config.toml
gain_aug_db = 10
n_mels = 80
norm = "layernorm"
hidden_act = "star_relu"
fused_qkv = false
qk_norm = false
layer_scale_init = 0.01
moe_every = 1
expert_mlp_ratio = 1
subsampling = 4
mixing = "mixup"
Rows from block 4 of a small multi-label audio tagger, named by matrix and row number. Rows with one number within an expert belong to one neuron, the router's apart. Each number is 200 + 30 x the weight over its row's rms, rounded and kept within 0 to 999. All counts start at 0. After the name is the row's rms in percent of the matrix's.
Before each expert's rows are labels from the 100 clips, of 14976, where the router gives the expert most weight on average: "loudest" is the band of the loudest frequency at the time of the peak. Only what is clearly more common there than usual is listed. The data: read English sentences (LibriTTS-R).
# router: router (model.blocks.4.mlp.router.weight, 16x160, trained with AdamW), inputs 0-79
# up: expert up (model.blocks.4.mlp.up, 16x160x160), inputs 0-79
# down: expert down (model.blocks.4.mlp.down, 16x160x160, transposed), outputs 0-79

# expert 9
loudest: 250 to 500 Hz
router.9,087,209,197,165,163,184,190,182,270,199,264,162,206,223,190,197,206,217,226,171,198,277,171,247,202,195,211,162,213,214,196,213,204,187,188,165,168,253,244,182,243,271,123,202,200,206,208,168,170,243,210,246,207,182,154,222,207,220,200,254,229,232,240,230,165,191,258,162,212,227,193,176,235,172,208,171,231,196,230,164,188
up.0,129,213,251,206,199,220,190,176,178,170,258,194,172,227,207,174,195,195,162,249,181,195,207,206,184,163,211,182,204,206,211,220,203,229,166,167,179,214,205,208,242,215,218,271,176,198,224,160,241,203,164,200,191,195,186,230,202,237,201,211,169,192,211,204,249,238,196,207,201,252,150,203,266,224,178,197,143,167,202,181,187
down.0,123,174,266,227,225,222,240,229,208,216,181,198,169,191,184,211,199,212,184,194,236,170,202,197,185,170,196,191,220,170,144,286,237,213,224,191,226,233,254,207,129,164,232,196,185,190,208,225,199,215,159,209,186,230,192,174,199,196,189,135,183,212,226,198,196,212,157,258,157,213,252,207,164,228,196,186,193,215,203,228,185
up.1,110,182,218,187,173,174,228,190,166,262,181,174,211,168,231,225,222,163,192,189,250,202,159,206,224,172,247,199,169,233,172,195,206,167,222,230,160,209,198,168,190,165,145,220,196,136,183,178,207,211,186,216,176,218,246,178,192,226,219,150,213,168,204,218,204,163,157,202,221,189,271,189,184,167,147,215,192,243,224,194,160
down.1,104,280,196,195,221,189,176,178,189,253,124,197,209,226,174,157,189,185,201,154,121,167,192,184,195,198,208,162,177,213,188,177,233,182,173,207,185,191,194,226,227,160,223,212,200,175,247,181,229,251,185,194,203,172,245,220,200,212,155,211,177,222,234,179,209,223,207,216,223,272,224,169,269,226,177,228,177,184,176,200,214
up.2,106,200,157,203,253,217,189,185,232,188,204,214,203,210,193,214,239,188,240,223,218,181,211,244,165,189,225,178,181,241,253,213,215,187,242,214,197,191,188,193,211,195,194,162,165,251,194,253,172,170,186,184,201,211,273,190,172,179,236,204,169,191,183,220,148,194,133,254,191,162,194,205,224,181,231,179,210,141,219,250,196
down.2,111,131,162,192,168,177,230,160,197,209,165,193,225,203,255,202,201,174,208,157,198,211,191,208,192,198,179,204,274,212,206,158,197,182,170,160,209,197,204,209,194,252,175,195,219,229,185,162,205,274,173,202,158,249,192,181,191,216,194,190,189,194,227,195,242,194,157,162,202,197,261,182,258,193,192,181,219,194,210,256,186
up.3,091,132,209,198,167,272,225,173,218,215,161,213,235,186,186,163,255,145,194,228,190,263,220,195,219,244,184,259,169,209,197,213,188,184,261,147,191,220,190,185,195,175,270,199,248,215,206,202,206,207,158,213,226,247,187,189,193,242,211,171,222,170,179,210,196,208,187,258,206,172,219,212,180,182,248,160,233,192,225,190,190
down.3,092,169,223,197,238,218,198,205,263,100,210,162,191,179,158,166,211,222,202,167,124,185,193,259,156,206,236,187,232,184,202,209,203,196,194,206,198,170,159,152,187,175,241,215,221,198,174,184,202,254,239,195,182,215,161,174,187,199,217,176,227,274,210,219,208,185,169,205,209,199,167,144,171,229,219,171,176,165,200,163,191
up.4,096,208,184,217,196,174,262,210,166,238,235,170,152,190,234,205,198,199,191,213,210,230,240,205,186,208,187,218,174,211,225,238,141,212,211,181,179,219,223,188,193,204,182,202,178,208,236,170,180,222,279,159,156,181,244,191,170,236,251,162,165,194,169,180,256,159,300,234,270,201,170,137,179,186,187,192,174,163,251,155,188
down.4,091,212,135,119,256,227,143,169,201,180,216,223,228,206,149,216,191,211,174,231,191,197,210,233,185,215,262,213,157,231,189,155,228,201,191,240,228,180,179,207,220,201,230,199,136,196,146,215,202,141,200,198,184,256,226,195,222,208,140,233,213,201,199,216,173,253,147,201,193,199,241,182,212,195,170,133,212,200,210,199,165
up.5,098,230,214,238,204,208,301,190,190,209,149,176,208,191,183,231,140,167,213,232,174,193,196,225,201,152,239,159,197,214,247,176,212,148,189,177,217,159,226,192,184,175,161,199,227,192,186,188,204,221,174,186,194,204,181,141,211,182,217,242,203,189,215,208,201,180,152,236,177,224,219,215,182,191,227,220,209,216,216,183,290
down.5,091,290,135,206,248,233,157,246,196,198,210,167,246,131,245,201,219,197,204,174,156,198,257,178,203,214,192,191,174,146,204,216,204,167,236,197,190,278,210,188,227,186,218,184,232,192,212,133,202,193,179,216,222,205,255,174,190,196,202,207,223,222,232,187,177,205,152,222,223,205,203,146,261,214,193,196,222,208,166,206,191
up.6,113,254,164,185,204,197,208,185,184,209,215,231,227,244,191,236,179,199,241,240,217,214,264,174,221,173,258,184,239,218,188,250,174,201,186,209,247,173,244,171,223,198,227,301,169,200,205,194,140,177,182,188,152,236,194,194,236,221,236,191,213,172,183,167,250,197,173,177,246,159,192,166,178,197,143,165,192,174,206,200,171
down.6,107,211,139,224,213,146,170,189,164,206,175,202,209,216,211,193,226,203,198,215,255,209,207,193,196,222,234,157,202,168,266,191,177,229,237,200,196,178,199,162,195,184,221,211,227,195,158,189,163,238,145,201,205,186,262,180,168,208,141,183,146,199,196,218,190,203,172,122,182,250,199,179,308,216,256,276,170,197,168,169,199

# expert 8
loudest: 4000 to 8000 Hz
router.8,125,175,203,206,213,208,191,144,169,212,225,199,166,176,213,159,222,150,210,182,190,217,175,195,179,172,239,234,206,225,242,203,232,168,249,167,230,194,206,243,164,187,231,168,162,230,230,227,189,251,192,185,204,126,184,191,174,193,218,219,203,225,184,220,172,182,239,219,155,206,166,167,195,180,232,186,208,247,216,170,199
up.0,098,215,187,274,193,251,191,169,232,236,167,161,192,193,205,225,179,199,157,158,190,195,196,217,185,232,165,196,244,210,195,233,197,197,206,178,176,174,190,216,260,211,215,191,224,206,226,215,174,214,177,187,193,219,220,225,203,237,161,233,158,218,228,161,203,193,100,157,206,177,253,139,170,199,212,204,178,190,193,199,215
down.0,091,239,213,205,203,224,232,216,189,253,249,177,224,226,263,192,211,191,183,175,223,204,223,206,180,183,219,196,187,236,220,204,211,237,263,160,225,204,198,221,183,188,210,214,189,208,194,182,186,253,244,174,191,202,227,194,190,216,184,190,133,257,179,181,204,224,182,153,195,211,180,160,174,235,192,221,213,218,229,173,226
up.1,108,211,133,229,157,215,227,87,227,217,190,229,232,147,204,216,179,142,213,193,195,184,172,229,195,235,191,190,182,198,194,154,244,288,227,229,237,204,254,184,222,192,162,227,200,193,215,219,215,168,229,247,226,192,221,205,183,198,199,134,170,219,227,189,160,249,213,190,200,196,209,177,207,225,207,202,199,161,255,239,214
down.1,105,231,179,227,167,239,184,265,220,183,217,191,189,247,234,218,180,226,198,237,194,187,219,203,237,200,211,161,180,201,175,225,199,233,142,203,182,234,221,197,201,204,167,217,254,207,226,194,168,156,231,195,206,200,227,194,188,198,170,282,185,150,212,179,190,174,195,207,170,279,262,243,163,171,208,205,204,195,217,241,229
up.2,063,180,227,208,181,267,222,173,181,185,187,226,170,170,188,197,228,191,194,228,141,256,187,165,241,219,207,217,215,187,178,252,169,215,229,175,228,217,168,234,198,258,209,199,153,218,279,253,186,170,198,179,209,167,227,195,208,213,204,188,217,258,187,190,230,172,196,225,223,180,147,130,207,197,254,252,211,171,155,190,177
down.2,056,189,195,180,166,244,206,196,221,193,218,152,188,188,138,183,160,221,226,233,195,133,235,256,219,215,199,189,201,189,170,161,203,187,194,146,192,165,200,186,186,185,227,198,227,179,207,225,210,202,245,184,195,154,204,219,193,205,191,208,247,232,188,210,169,198,141,207,210,204,163,196,171,224,264,193,180,222,206,216,271
up.3,109,175,245,226,220,175,194,256,230,193,191,199,177,186,198,194,235,214,235,190,262,239,184,217,155,177,183,184,173,246,201,230,164,178,198,196,196,193,209,194,151,245,228,193,222,211,199,228,135,192,218,238,248,171,234,170,216,138,195,168,184,145,170,149,231,194,174,225,230,233,202,228,229,210,211,204,178,205,171,217,166
down.3,107,130,178,226,146,219,191,210,185,205,193,233,234,198,213,178,178,249,190,216,176,224,184,230,173,192,189,213,189,195,177,250,203,167,171,242,227,218,237,183,215,169,201,254,196,196,165,176,226,186,168,198,204,239,155,223,231,195,195,203,215,200,151,233,218,211,153,176,201,247,167,200,172,234,204,207,232,180,205,194,172
up.4,110,208,280,175,132,184,157,154,186,172,225,171,213,231,202,204,191,225,219,204,205,214,211,197,217,190,194,188,220,264,214,231,225,170,204,164,225,186,224,187,251,171,207,170,231,201,209,167,179,222,224,181,232,151,169,202,146,220,233,251,197,213,131,186,212,167,145,222,196,250,137,236,217,202,158,179,204,199,221,201,161
down.4,110,178,189,238,244,146,225,208,201,147,151,171,289,184,202,227,187,222,213,213,195,186,197,217,158,207,216,213,185,197,173,254,208,211,208,233,212,175,205,178,189,175,181,228,249,204,212,190,200,196,201,197,152,219,223,153,204,213,180,230,202,216,225,186,209,210,171,184,206,178,139,229,135,207,212,165,198,197,220,142,177
up.5,043,187,231,179,224,215,240,228,199,235,160,126,229,166,185,219,187,259,160,179,188,217,187,209,219,183,217,196,179,198,242,215,206,229,211,241,210,200,209,225,202,168,158,221,219,212,210,210,143,188,189,197,187,205,236,191,167,239,274,260,225,283,215,187,219,214,174,159,223,191,230,189,216,190,200,217,174,196,195,161,245
down.5,041,243,194,189,170,243,222,194,213,144,249,143,191,188,210,220,177,181,223,138,211,174,215,228,192,218,180,224,194,213,183,158,156,256,169,229,212,211,197,186,229,205,212,229,202,213,215,205,191,127,201,170,212,194,262,172,191,176,170,151,256,172,163,267,220,216,169,190,167,180,246,192,223,183,217,210,217,198,215,185,176
up.6,120,165,234,210,274,199,163,194,199,170,214,198,191,184,212,188,210,181,202,172,184,210,209,164,200,170,160,220,176,241,185,198,153,166,180,187,157,201,174,165,154,203,200,191,166,177,209,246,182,186,183,189,249,191,198,202,188,258,202,222,164,199,209,224,170,170,195,233,203,195,165,166,144,245,180,235,174,190,150,205,206
down.6,127,147,169,205,235,208,189,184,182,234,142,202,230,223,151,238,177,230,170,263,142,194,178,186,180,217,195,196,198,213,252,149,204,156,200,200,197,181,183,185,201,233,213,187,194,224,200,182,205,173,141,195,193,215,233,229,176,196,249,257,225,166,198,213,185,178,285,200,201,211,187,213,234,161,152,202,212,195,180,237,186

# expert 6
loudest: 500 to 1000 Hz; 1000 to 2000 Hz
router.6,096,190,205,154,198,233,218,236,222,220,241,226,207,216,179,177,190,242,165,224,172,195,227,159,209,163,158,165,223,193,152,189,256,232,271,232,156,209,216,216,204,208,167,145,253,190,199,214,192,217,241,168,226,211,235,187,155,170,156,256,226,222,184,210,213,175,189,149,216,168,204,204,163,174,247,248,211,210,237,146,187
up.0,111,200,233,206,194,167,197,195,174,222,193,167,225,232,141,203,226,200,187,221,183,232,174,183,193,298,209,216,153,218,222,233,232,182,288,190,206,148,194,213,186,165,218,216,208,182,165,183,188,216,201,231,237,218,234,208,155,200,196,167,166,183,222,210,212,203,187,246,193,211,201,197,181,207,226,161,148,211,213,226,225
down.0,109,143,139,162,201,257,215,158,220,212,233,195,192,160,251,195,173,177,201,241,203,239,192,183,183,221,221,183,218,199,205,165,181,150,204,248,221,194,218,221,187,204,175,166,218,200,222,218,123,228,211,216,177,210,225,158,233,205,215,205,187,201,193,190,188,222,231,167,178,196,209,218,208,260,142,206,245,203,176,180,150
up.1,066,150,203,185,169,286,174,212,157,236,166,226,178,219,186,180,166,196,219,206,164,256,211,183,190,249,185,252,188,208,165,157,224,185,179,234,235,194,226,163,222,214,211,226,276,187,192,172,233,173,183,219,204,199,191,162,241,208,207,164,180,261,193,194,183,185,187,216,226,185,195,164,168,184,200,171,257,156,176,187,156
down.1,061,179,259,238,178,250,209,219,255,219,167,159,210,133,184,241,191,200,193,212,208,198,210,213,146,171,187,209,274,168,233,207,197,170,198,188,197,230,194,169,193,212,167,191,219,173,217,139,170,178,146,197,198,207,183,258,205,192,153,210,153,209,137,193,167,191,219,185,229,219,233,214,231,224,228,224,225,198,217,176,232
up.2,071,209,217,184,171,174,192,210,180,222,236,160,164,204,253,209,159,170,219,156,240,204,219,249,137,180,206,147,209,214,267,177,192,245,177,208,175,196,183,154,192,215,138,173,165,245,242,205,158,193,183,166,130,189,173,188,221,219,243,185,133,250,190,224,183,241,182,210,204,212,212,156,248,202,211,218,209,238,242,217,167
down.2,074,219,211,150,214,190,174,187,185,219,283,222,265,244,204,235,220,193,168,221,200,222,225,136,209,215,178,166,146,209,236,200,216,177,251,208,243,224,189,218,161,227,194,200,226,192,180,272,191,156,139,206,206,143,182,159,198,188,188,230,198,170,255,218,210,200,221,231,211,191,200,225,150,235,232,232,252,185,247,186,176
up.3,095,189,198,214,211,241,180,222,127,216,181,195,192,179,227,209,210,220,195,216,202,210,213,174,186,129,188,138,265,220,207,246,192,180,175,160,249,191,175,203,162,225,180,252,144,231,234,199,198,217,206,216,142,225,207,227,209,175,238,169,177,200,185,204,155,234,232,244,169,204,215,198,201,227,179,182,248,190,313,258,184
down.3,105,190,230,230,178,208,210,176,225,157,236,225,210,237,208,190,208,197,199,178,207,222,192,180,242,200,196,166,146,219,219,140,218,216,192,236,168,166,260,181,162,217,236,209,169,186,220,197,249,152,121,205,207,177,166,196,146,189,178,197,200,243,193,160,215,157,202,242,218,217,210,153,221,228,198,223,161,210,201,216,193
up.4,102,238,195,172,156,208,236,186,189,177,208,187,224,203,162,148,207,155,210,278,210,209,190,194,226,235,157,196,155,163,189,217,215,136,160,230,185,201,202,215,190,230,190,157,268,182,186,206,205,222,245,155,147,200,211,197,236,203,191,216,193,198,249,165,146,195,259,182,178,223,201,185,236,212,223,179,148,223,178,183,224
down.4,096,201,195,148,174,249,177,186,172,215,210,196,240,228,192,186,190,257,190,237,210,189,178,207,135,185,187,195,225,135,166,219,160,223,195,217,164,185,182,155,210,181,223,205,216,197,194,223,248,235,170,209,204,218,199,220,222,207,176,271,187,195,282,186,165,233,238,173,165,183,170,144,214,152,214,165,235,213,124,231,154
up.5,103,204,193,233,203,238,200,216,197,176,199,150,183,207,248,200,207,221,195,230,190,238,165,195,247,148,202,242,155,227,207,146,216,173,240,166,237,259,203,262,231,186,250,167,188,183,288,219,209,261,148,169,205,190,215,177,209,192,185,228,208,238,215,228,189,176,215,233,153,200,198,162,174,222,236,153,237,176,155,239,177
down.5,110,203,224,186,212,243,162,207,197,228,222,198,163,187,217,274,186,182,187,177,215,208,179,206,183,171,138,174,214,201,222,279,226,156,187,226,145,158,229,215,215,280,176,203,184,186,216,220,202,230,177,206,171,208,260,246,213,196,212,145,172,173,178,201,225,273,154,225,200,172,140,193,199,190,199,183,253,208,210,184,212
up.6,098,204,219,181,188,194,147,242,135,139,228,196,220,224,189,228,231,210,221,222,236,154,224,205,186,180,213,174,245,139,228,194,207,233,149,234,172,201,214,188,175,240,252,212,219,174,200,214,178,213,186,143,265,204,208,198,266,215,241,179,180,188,194,216,215,176,218,188,193,224,205,204,142,209,127,182,140,197,131,154,218
down.6,107,165,152,182,165,258,257,138,179,203,142,198,160,244,165,169,183,218,202,161,170,198,213,177,201,201,172,207,180,206,200,255,224,178,166,248,190,184,198,219,300,225,204,206,193,225,215,200,189,228,250,205,217,209,208,188,217,207,180,198,195,176,222,247,241,171,228,178,165,153,201,181,156,190,209,135,135,180,189,217,204

# expert 4
loudest: 250 to 500 Hz
router.4,116,196,215,202,176,215,171,169,223,202,176,192,235,187,159,233,171,243,179,160,187,186,187,196,187,191,235,213,213,172,127,217,252,204,228,237,174,198,188,189,168,185,151,258,156,200,169,218,251,230,173,169,163,184,238,182,234,240,192,143,204,191,162,168,206,195,199,277,243,165,182,167,243,200,207,184,198,191,217,241,227
up.0,034,228,234,228,241,104,209,249,189,186,270,166,240,262,179,182,231,214,187,155,229,215,216,223,183,216,209,245,156,207,244,199,256,153,217,216,230,208,170,214,225,208,214,252,189,223,174,219,161,187,225,182,153,242,231,207,219,177,209,180,205,251,169,173,195,204,200,173,208,245,165,176,142,220,248,171,153,231,152,184,192
down.0,043,134,169,208,155,195,232,187,246,194,215,202,217,174,196,215,200,224,243,211,211,187,226,247,222,168,197,195,150,185,227,199,220,236,217,139,191,194,202,231,182,188,192,232,202,228,235,189,183,156,111,205,226,169,187,170,165,216,225,202,220,258,212,173,241,202,146,213,151,193,139,266,198,261,215,217,239,200,206,201,222
up.1,112,213,156,211,181,208,179,143,157,179,208,143,217,199,195,200,183,204,182,179,221,175,218,206,177,229,179,202,263,231,203,165,246,211,252,178,200,167,194,156,208,279,207,190,174,215,192,238,146,191,221,226,169,168,210,197,240,214,159,226,174,177,194,197,199,234,266,174,205,123,209,236,262,199,197,190,208,271,222,228,183
down.1,093,161,185,139,219,266,235,175,168,212,232,211,190,158,185,232,192,227,175,250,248,227,241,166,230,161,240,183,177,242,256,216,218,172,209,186,214,207,204,244,234,202,243,189,163,194,213,259,159,238,205,201,182,162,198,185,203,195,162,191,196,200,269,168,226,177,217,187,223,230,193,179,269,224,198,199,186,201,195,147,165
up.2,094,210,233,174,144,199,207,234,198,256,198,194,199,178,187,225,222,198,174,129,197,193,180,192,183,184,240,236,159,183,187,225,159,235,220,182,215,206,209,178,243,187,201,174,188,183,158,213,230,168,210,172,182,214,220,249,163,182,175,160,199,170,246,188,167,178,154,226,212,180,192,201,200,212,163,165,215,251,205,170,209
down.2,100,192,206,255,207,164,198,175,173,187,237,183,211,187,193,180,197,233,185,182,163,166,217,247,253,227,199,145,188,201,200,193,190,218,204,148,202,146,148,209,154,198,205,199,155,205,236,222,168,191,266,210,164,208,240,246,197,192,267,210,191,156,182,247,203,212,181,231,204,180,170,231,185,203,156,198,185,216,195,219,267
up.3,102,209,176,190,220,205,187,213,252,229,171,191,247,176,192,222,216,204,181,203,209,208,208,221,236,177,227,172,181,220,189,212,201,169,223,193,237,218,216,241,210,120,196,188,145,177,149,188,212,170,226,249,159,186,163,180,125,185,193,116,205,228,206,152,236,165,222,177,213,204,215,168,235,200,216,204,251,170,197,226,192
down.3,109,207,261,230,217,160,188,175,203,152,248,173,219,197,243,189,195,257,205,219,218,180,191,242,215,186,176,219,192,170,151,191,217,204,196,239,192,206,199,163,168,227,251,209,228,206,160,237,205,179,218,195,265,197,267,196,169,181,217,206,163,191,146,194,223,184,184,249,202,150,260,168,171,153,169,222,217,177,218,209,201
up.4,098,250,168,216,192,206,194,143,200,210,151,196,205,207,196,186,190,253,173,227,198,181,198,215,150,176,193,155,191,137,179,240,201,186,215,202,206,209,226,214,210,232,263,178,191,191,176,233,215,187,189,170,198,172,176,173,187,216,240,238,170,166,212,171,245,236,190,206,224,204,210,184,175,188,143,232,231,275,268,211,200
down.4,100,190,223,154,238,214,192,198,196,245,237,198,200,228,130,192,219,209,188,148,218,177,155,293,203,171,190,197,199,151,195,131,222,231,183,161,207,188,200,235,231,202,237,230,200,187,213,269,168,162,166,204,191,253,201,234,166,221,153,224,185,199,169,191,227,191,206,221,211,220,219,168,241,149,220,160,194,188,184,217,213
up.5,120,219,270,193,222,183,183,233,148,165,198,240,202,231,200,187,182,190,184,263,241,215,243,184,217,184,170,188,240,161,265,198,215,209,161,227,202,263,195,197,213,180,199,216,214,183,189,181,199,203,163,224,173,209,183,207,191,194,213,196,231,221,200,246,198,220,172,165,192,214,252,192,194,215,207,190,162,172,165,194,226
down.5,122,174,178,198,216,219,195,208,231,199,165,199,174,195,228,217,192,250,208,245,230,218,200,212,239,209,231,202,170,177,282,177,169,179,167,178,222,171,194,208,113,202,172,213,197,204,192,241,187,253,187,191,265,169,242,201,228,196,216,232,222,210,228,190,167,232,228,218,207,175,209,220,182,134,222,163,230,219,216,161,187
up.6,103,168,208,174,253,183,196,272,185,225,190,210,180,176,240,193,164,211,231,180,171,227,197,266,222,188,219,202,285,198,213,203,247,177,204,262,190,173,236,132,227,188,195,252,248,236,209,144,194,209,186,203,244,194,231,182,230,209,174,186,147,193,197,143,236,160,206,233,212,189,150,213,231,168,162,196,134,174,193,227,139
down.6,105,191,183,190,227,203,217,217,193,250,201,190,145,224,173,193,184,169,206,190,227,190,219,195,217,200,198,213,202,264,194,135,206,195,232,248,155,199,120,159,195,242,153,198,213,221,235,187,175,257,236,202,244,173,173,190,193,190,228,233,179,190,174,124,268,214,214,157,228,151,155,225,203,169,183,242,228,204,220,209,207

# expert 5
loudest: 250 to 500 Hz; 500 to 1000 Hz
router.5,102,215,187,194,218,178,186,249,179,166,183,260,206,157,197,184,229,234,152,187,250,182,168,180,196,222,202,208,232,180,198,145,181,190,199,175,204,197,201,190,164,207,270,283,207,177,152,187,200,180,238,138,197,167,218,166,231,255,203,197,219,133,192,146,193,164,208,168,144,216,197,200,145,232,200,161,193,231,193,155,244
up.0,039,177,237,196,165,229,270,181,176,249,210,131,169,145,224,204,216,214,228,203,185,207,204,224,214,231,199,214,226,202,220,227,201,205,156,189,252,147,175,249,189,196,200,166,153,261,218,241,190,177,244,205,158,209,267,208,178,217,153,173,205,170,209,157,147,145,207,202,228,162,166,192,229,180,223,205,209,148,154,203,213
down.0,041,199,237,201,268,243,236,234,172,187,197,227,215,211,197,192,217,167,204,211,226,144,194,188,217,224,141,180,170,247,204,195,177,224,182,179,155,224,174,129,238,218,201,216,229,180,189,211,204,201,107,206,235,206,143,225,139,222,214,175,182,237,252,179,157,176,199,238,210,181,171,201,155,233,198,218,207,226,208,254,198
up.1,111,197,223,189,203,187,202,202,181,168,171,217,225,156,187,203,203,190,275,226,255,194,178,248,196,224,183,189,209,183,202,240,212,240,197,166,205,166,210,202,248,212,218,195,218,172,192,206,143,224,205,219,140,182,192,175,246,206,210,159,205,265,189,172,213,203,230,189,182,232,212,187,176,189,212,174,175,159,235,216,232
down.1,112,249,210,115,173,180,218,247,248,199,176,190,212,170,242,248,167,192,192,215,199,171,176,211,185,264,199,223,240,209,164,166,228,189,171,165,210,206,238,201,223,205,178,235,211,194,227,177,217,227,198,217,196,199,237,213,208,191,195,215,202,195,161,217,215,217,180,265,204,257,191,179,198,193,186,243,186,187,236,179,197
up.2,119,207,199,222,211,197,188,201,192,184,293,190,215,169,181,218,211,223,208,160,178,250,211,151,222,169,177,188,198,177,215,174,181,222,221,158,203,225,188,186,166,190,223,268,218,200,202,226,191,192,212,193,207,174,171,170,181,188,147,174,225,193,234,224,206,225,186,133,189,289,143,183,178,186,224,227,189,235,203,236,208
down.2,114,166,228,168,215,196,219,186,195,193,234,206,206,196,192,158,199,182,196,195,183,215,202,244,165,209,169,201,192,177,193,187,213,208,171,210,119,207,198,208,222,187,129,173,196,199,248,263,216,187,199,193,199,197,226,208,189,172,240,189,245,194,202,202,233,218,226,160,189,133,239,183,236,233,179,209,175,200,218,166,203
up.3,111,172,229,136,245,217,193,261,176,218,224,205,199,171,135,200,250,194,190,126,186,229,150,176,172,237,210,226,175,217,208,200,197,175,207,199,191,214,176,183,239,234,229,219,166,178,170,189,161,232,196,169,178,237,224,203,202,188,239,199,229,218,202,208,211,162,172,202,171,245,203,267,167,211,169,197,202,225,244,224,234
down.3,110,201,191,134,195,184,224,204,159,149,232,193,221,240,244,194,222,255,210,205,188,221,230,223,170,201,206,199,221,190,177,226,187,181,303,175,219,155,184,204,186,148,210,199,229,216,226,168,190,137,195,200,197,162,210,157,230,190,208,235,211,245,173,229,214,219,195,150,211,240,206,192,190,214,181,234,198,213,215,209,235
up.4,105,199,159,179,272,210,176,174,221,187,230,239,227,218,218,227,227,146,222,194,209,234,193,192,176,164,195,159,181,200,190,196,162,183,164,148,226,201,222,236,166,218,230,168,196,236,158,234,122,130,191,192,254,204,167,203,214,198,201,235,207,229,208,175,152,185,220,198,209,221,244,208,198,224,232,199,190,214,154,191,199
down.4,102,221,269,212,138,218,197,269,230,213,155,190,186,190,254,147,224,220,178,168,150,167,184,151,114,217,143,205,203,197,167,195,205,200,239,244,230,213,193,210,233,190,157,214,192,195,173,209,218,172,229,187,193,221,242,195,187,196,203,174,189,217,232,203,204,220,150,160,186,240,218,241,176,129,198,171,182,189,240,191,220
up.5,110,198,143,157,221,191,203,199,229,160,180,181,187,179,203,225,184,177,202,206,192,238,181,175,195,199,196,266,218,186,193,225,272,202,166,208,205,227,183,167,152,215,231,173,181,219,209,178,154,204,202,142,218,205,232,181,177,210,199,195,234,164,242,165,182,254,204,232,191,253,187,239,203,207,193,197,233,190,166,219,218
down.5,120,151,186,190,162,245,192,213,225,195,231,224,190,141,225,197,212,103,174,213,202,216,211,184,183,172,187,181,198,177,185,206,160,237,196,174,252,294,222,212,257,180,197,199,164,205,147,258,234,161,161,204,205,223,189,179,243,190,165,215,200,224,151,217,170,171,138,209,196,181,182,202,204,141,215,201,234,206,173,171,240
up.6,089,203,234,210,216,234,190,224,180,245,188,224,200,187,218,174,234,177,201,159,263,159,227,179,174,264,253,233,161,168,214,182,189,231,207,228,198,148,194,198,180,158,206,206,205,224,212,169,142,213,202,225,204,249,130,226,215,175,167,253,198,246,192,221,182,198,175,181,196,168,203,188,216,235,231,177,230,220,191,179,231
down.6,094,217,209,191,229,177,213,233,173,220,169,188,239,195,144,207,196,178,177,166,280,186,180,202,209,144,210,229,241,218,188,216,229,227,183,243,178,228,249,202,251,249,163,230,222,206,202,203,263,182,176,196,188,206,230,193,157,194,191,181,188,195,187,186,206,197,147,253,206,214,179,230,179,145,148,238,182,202,199,202,215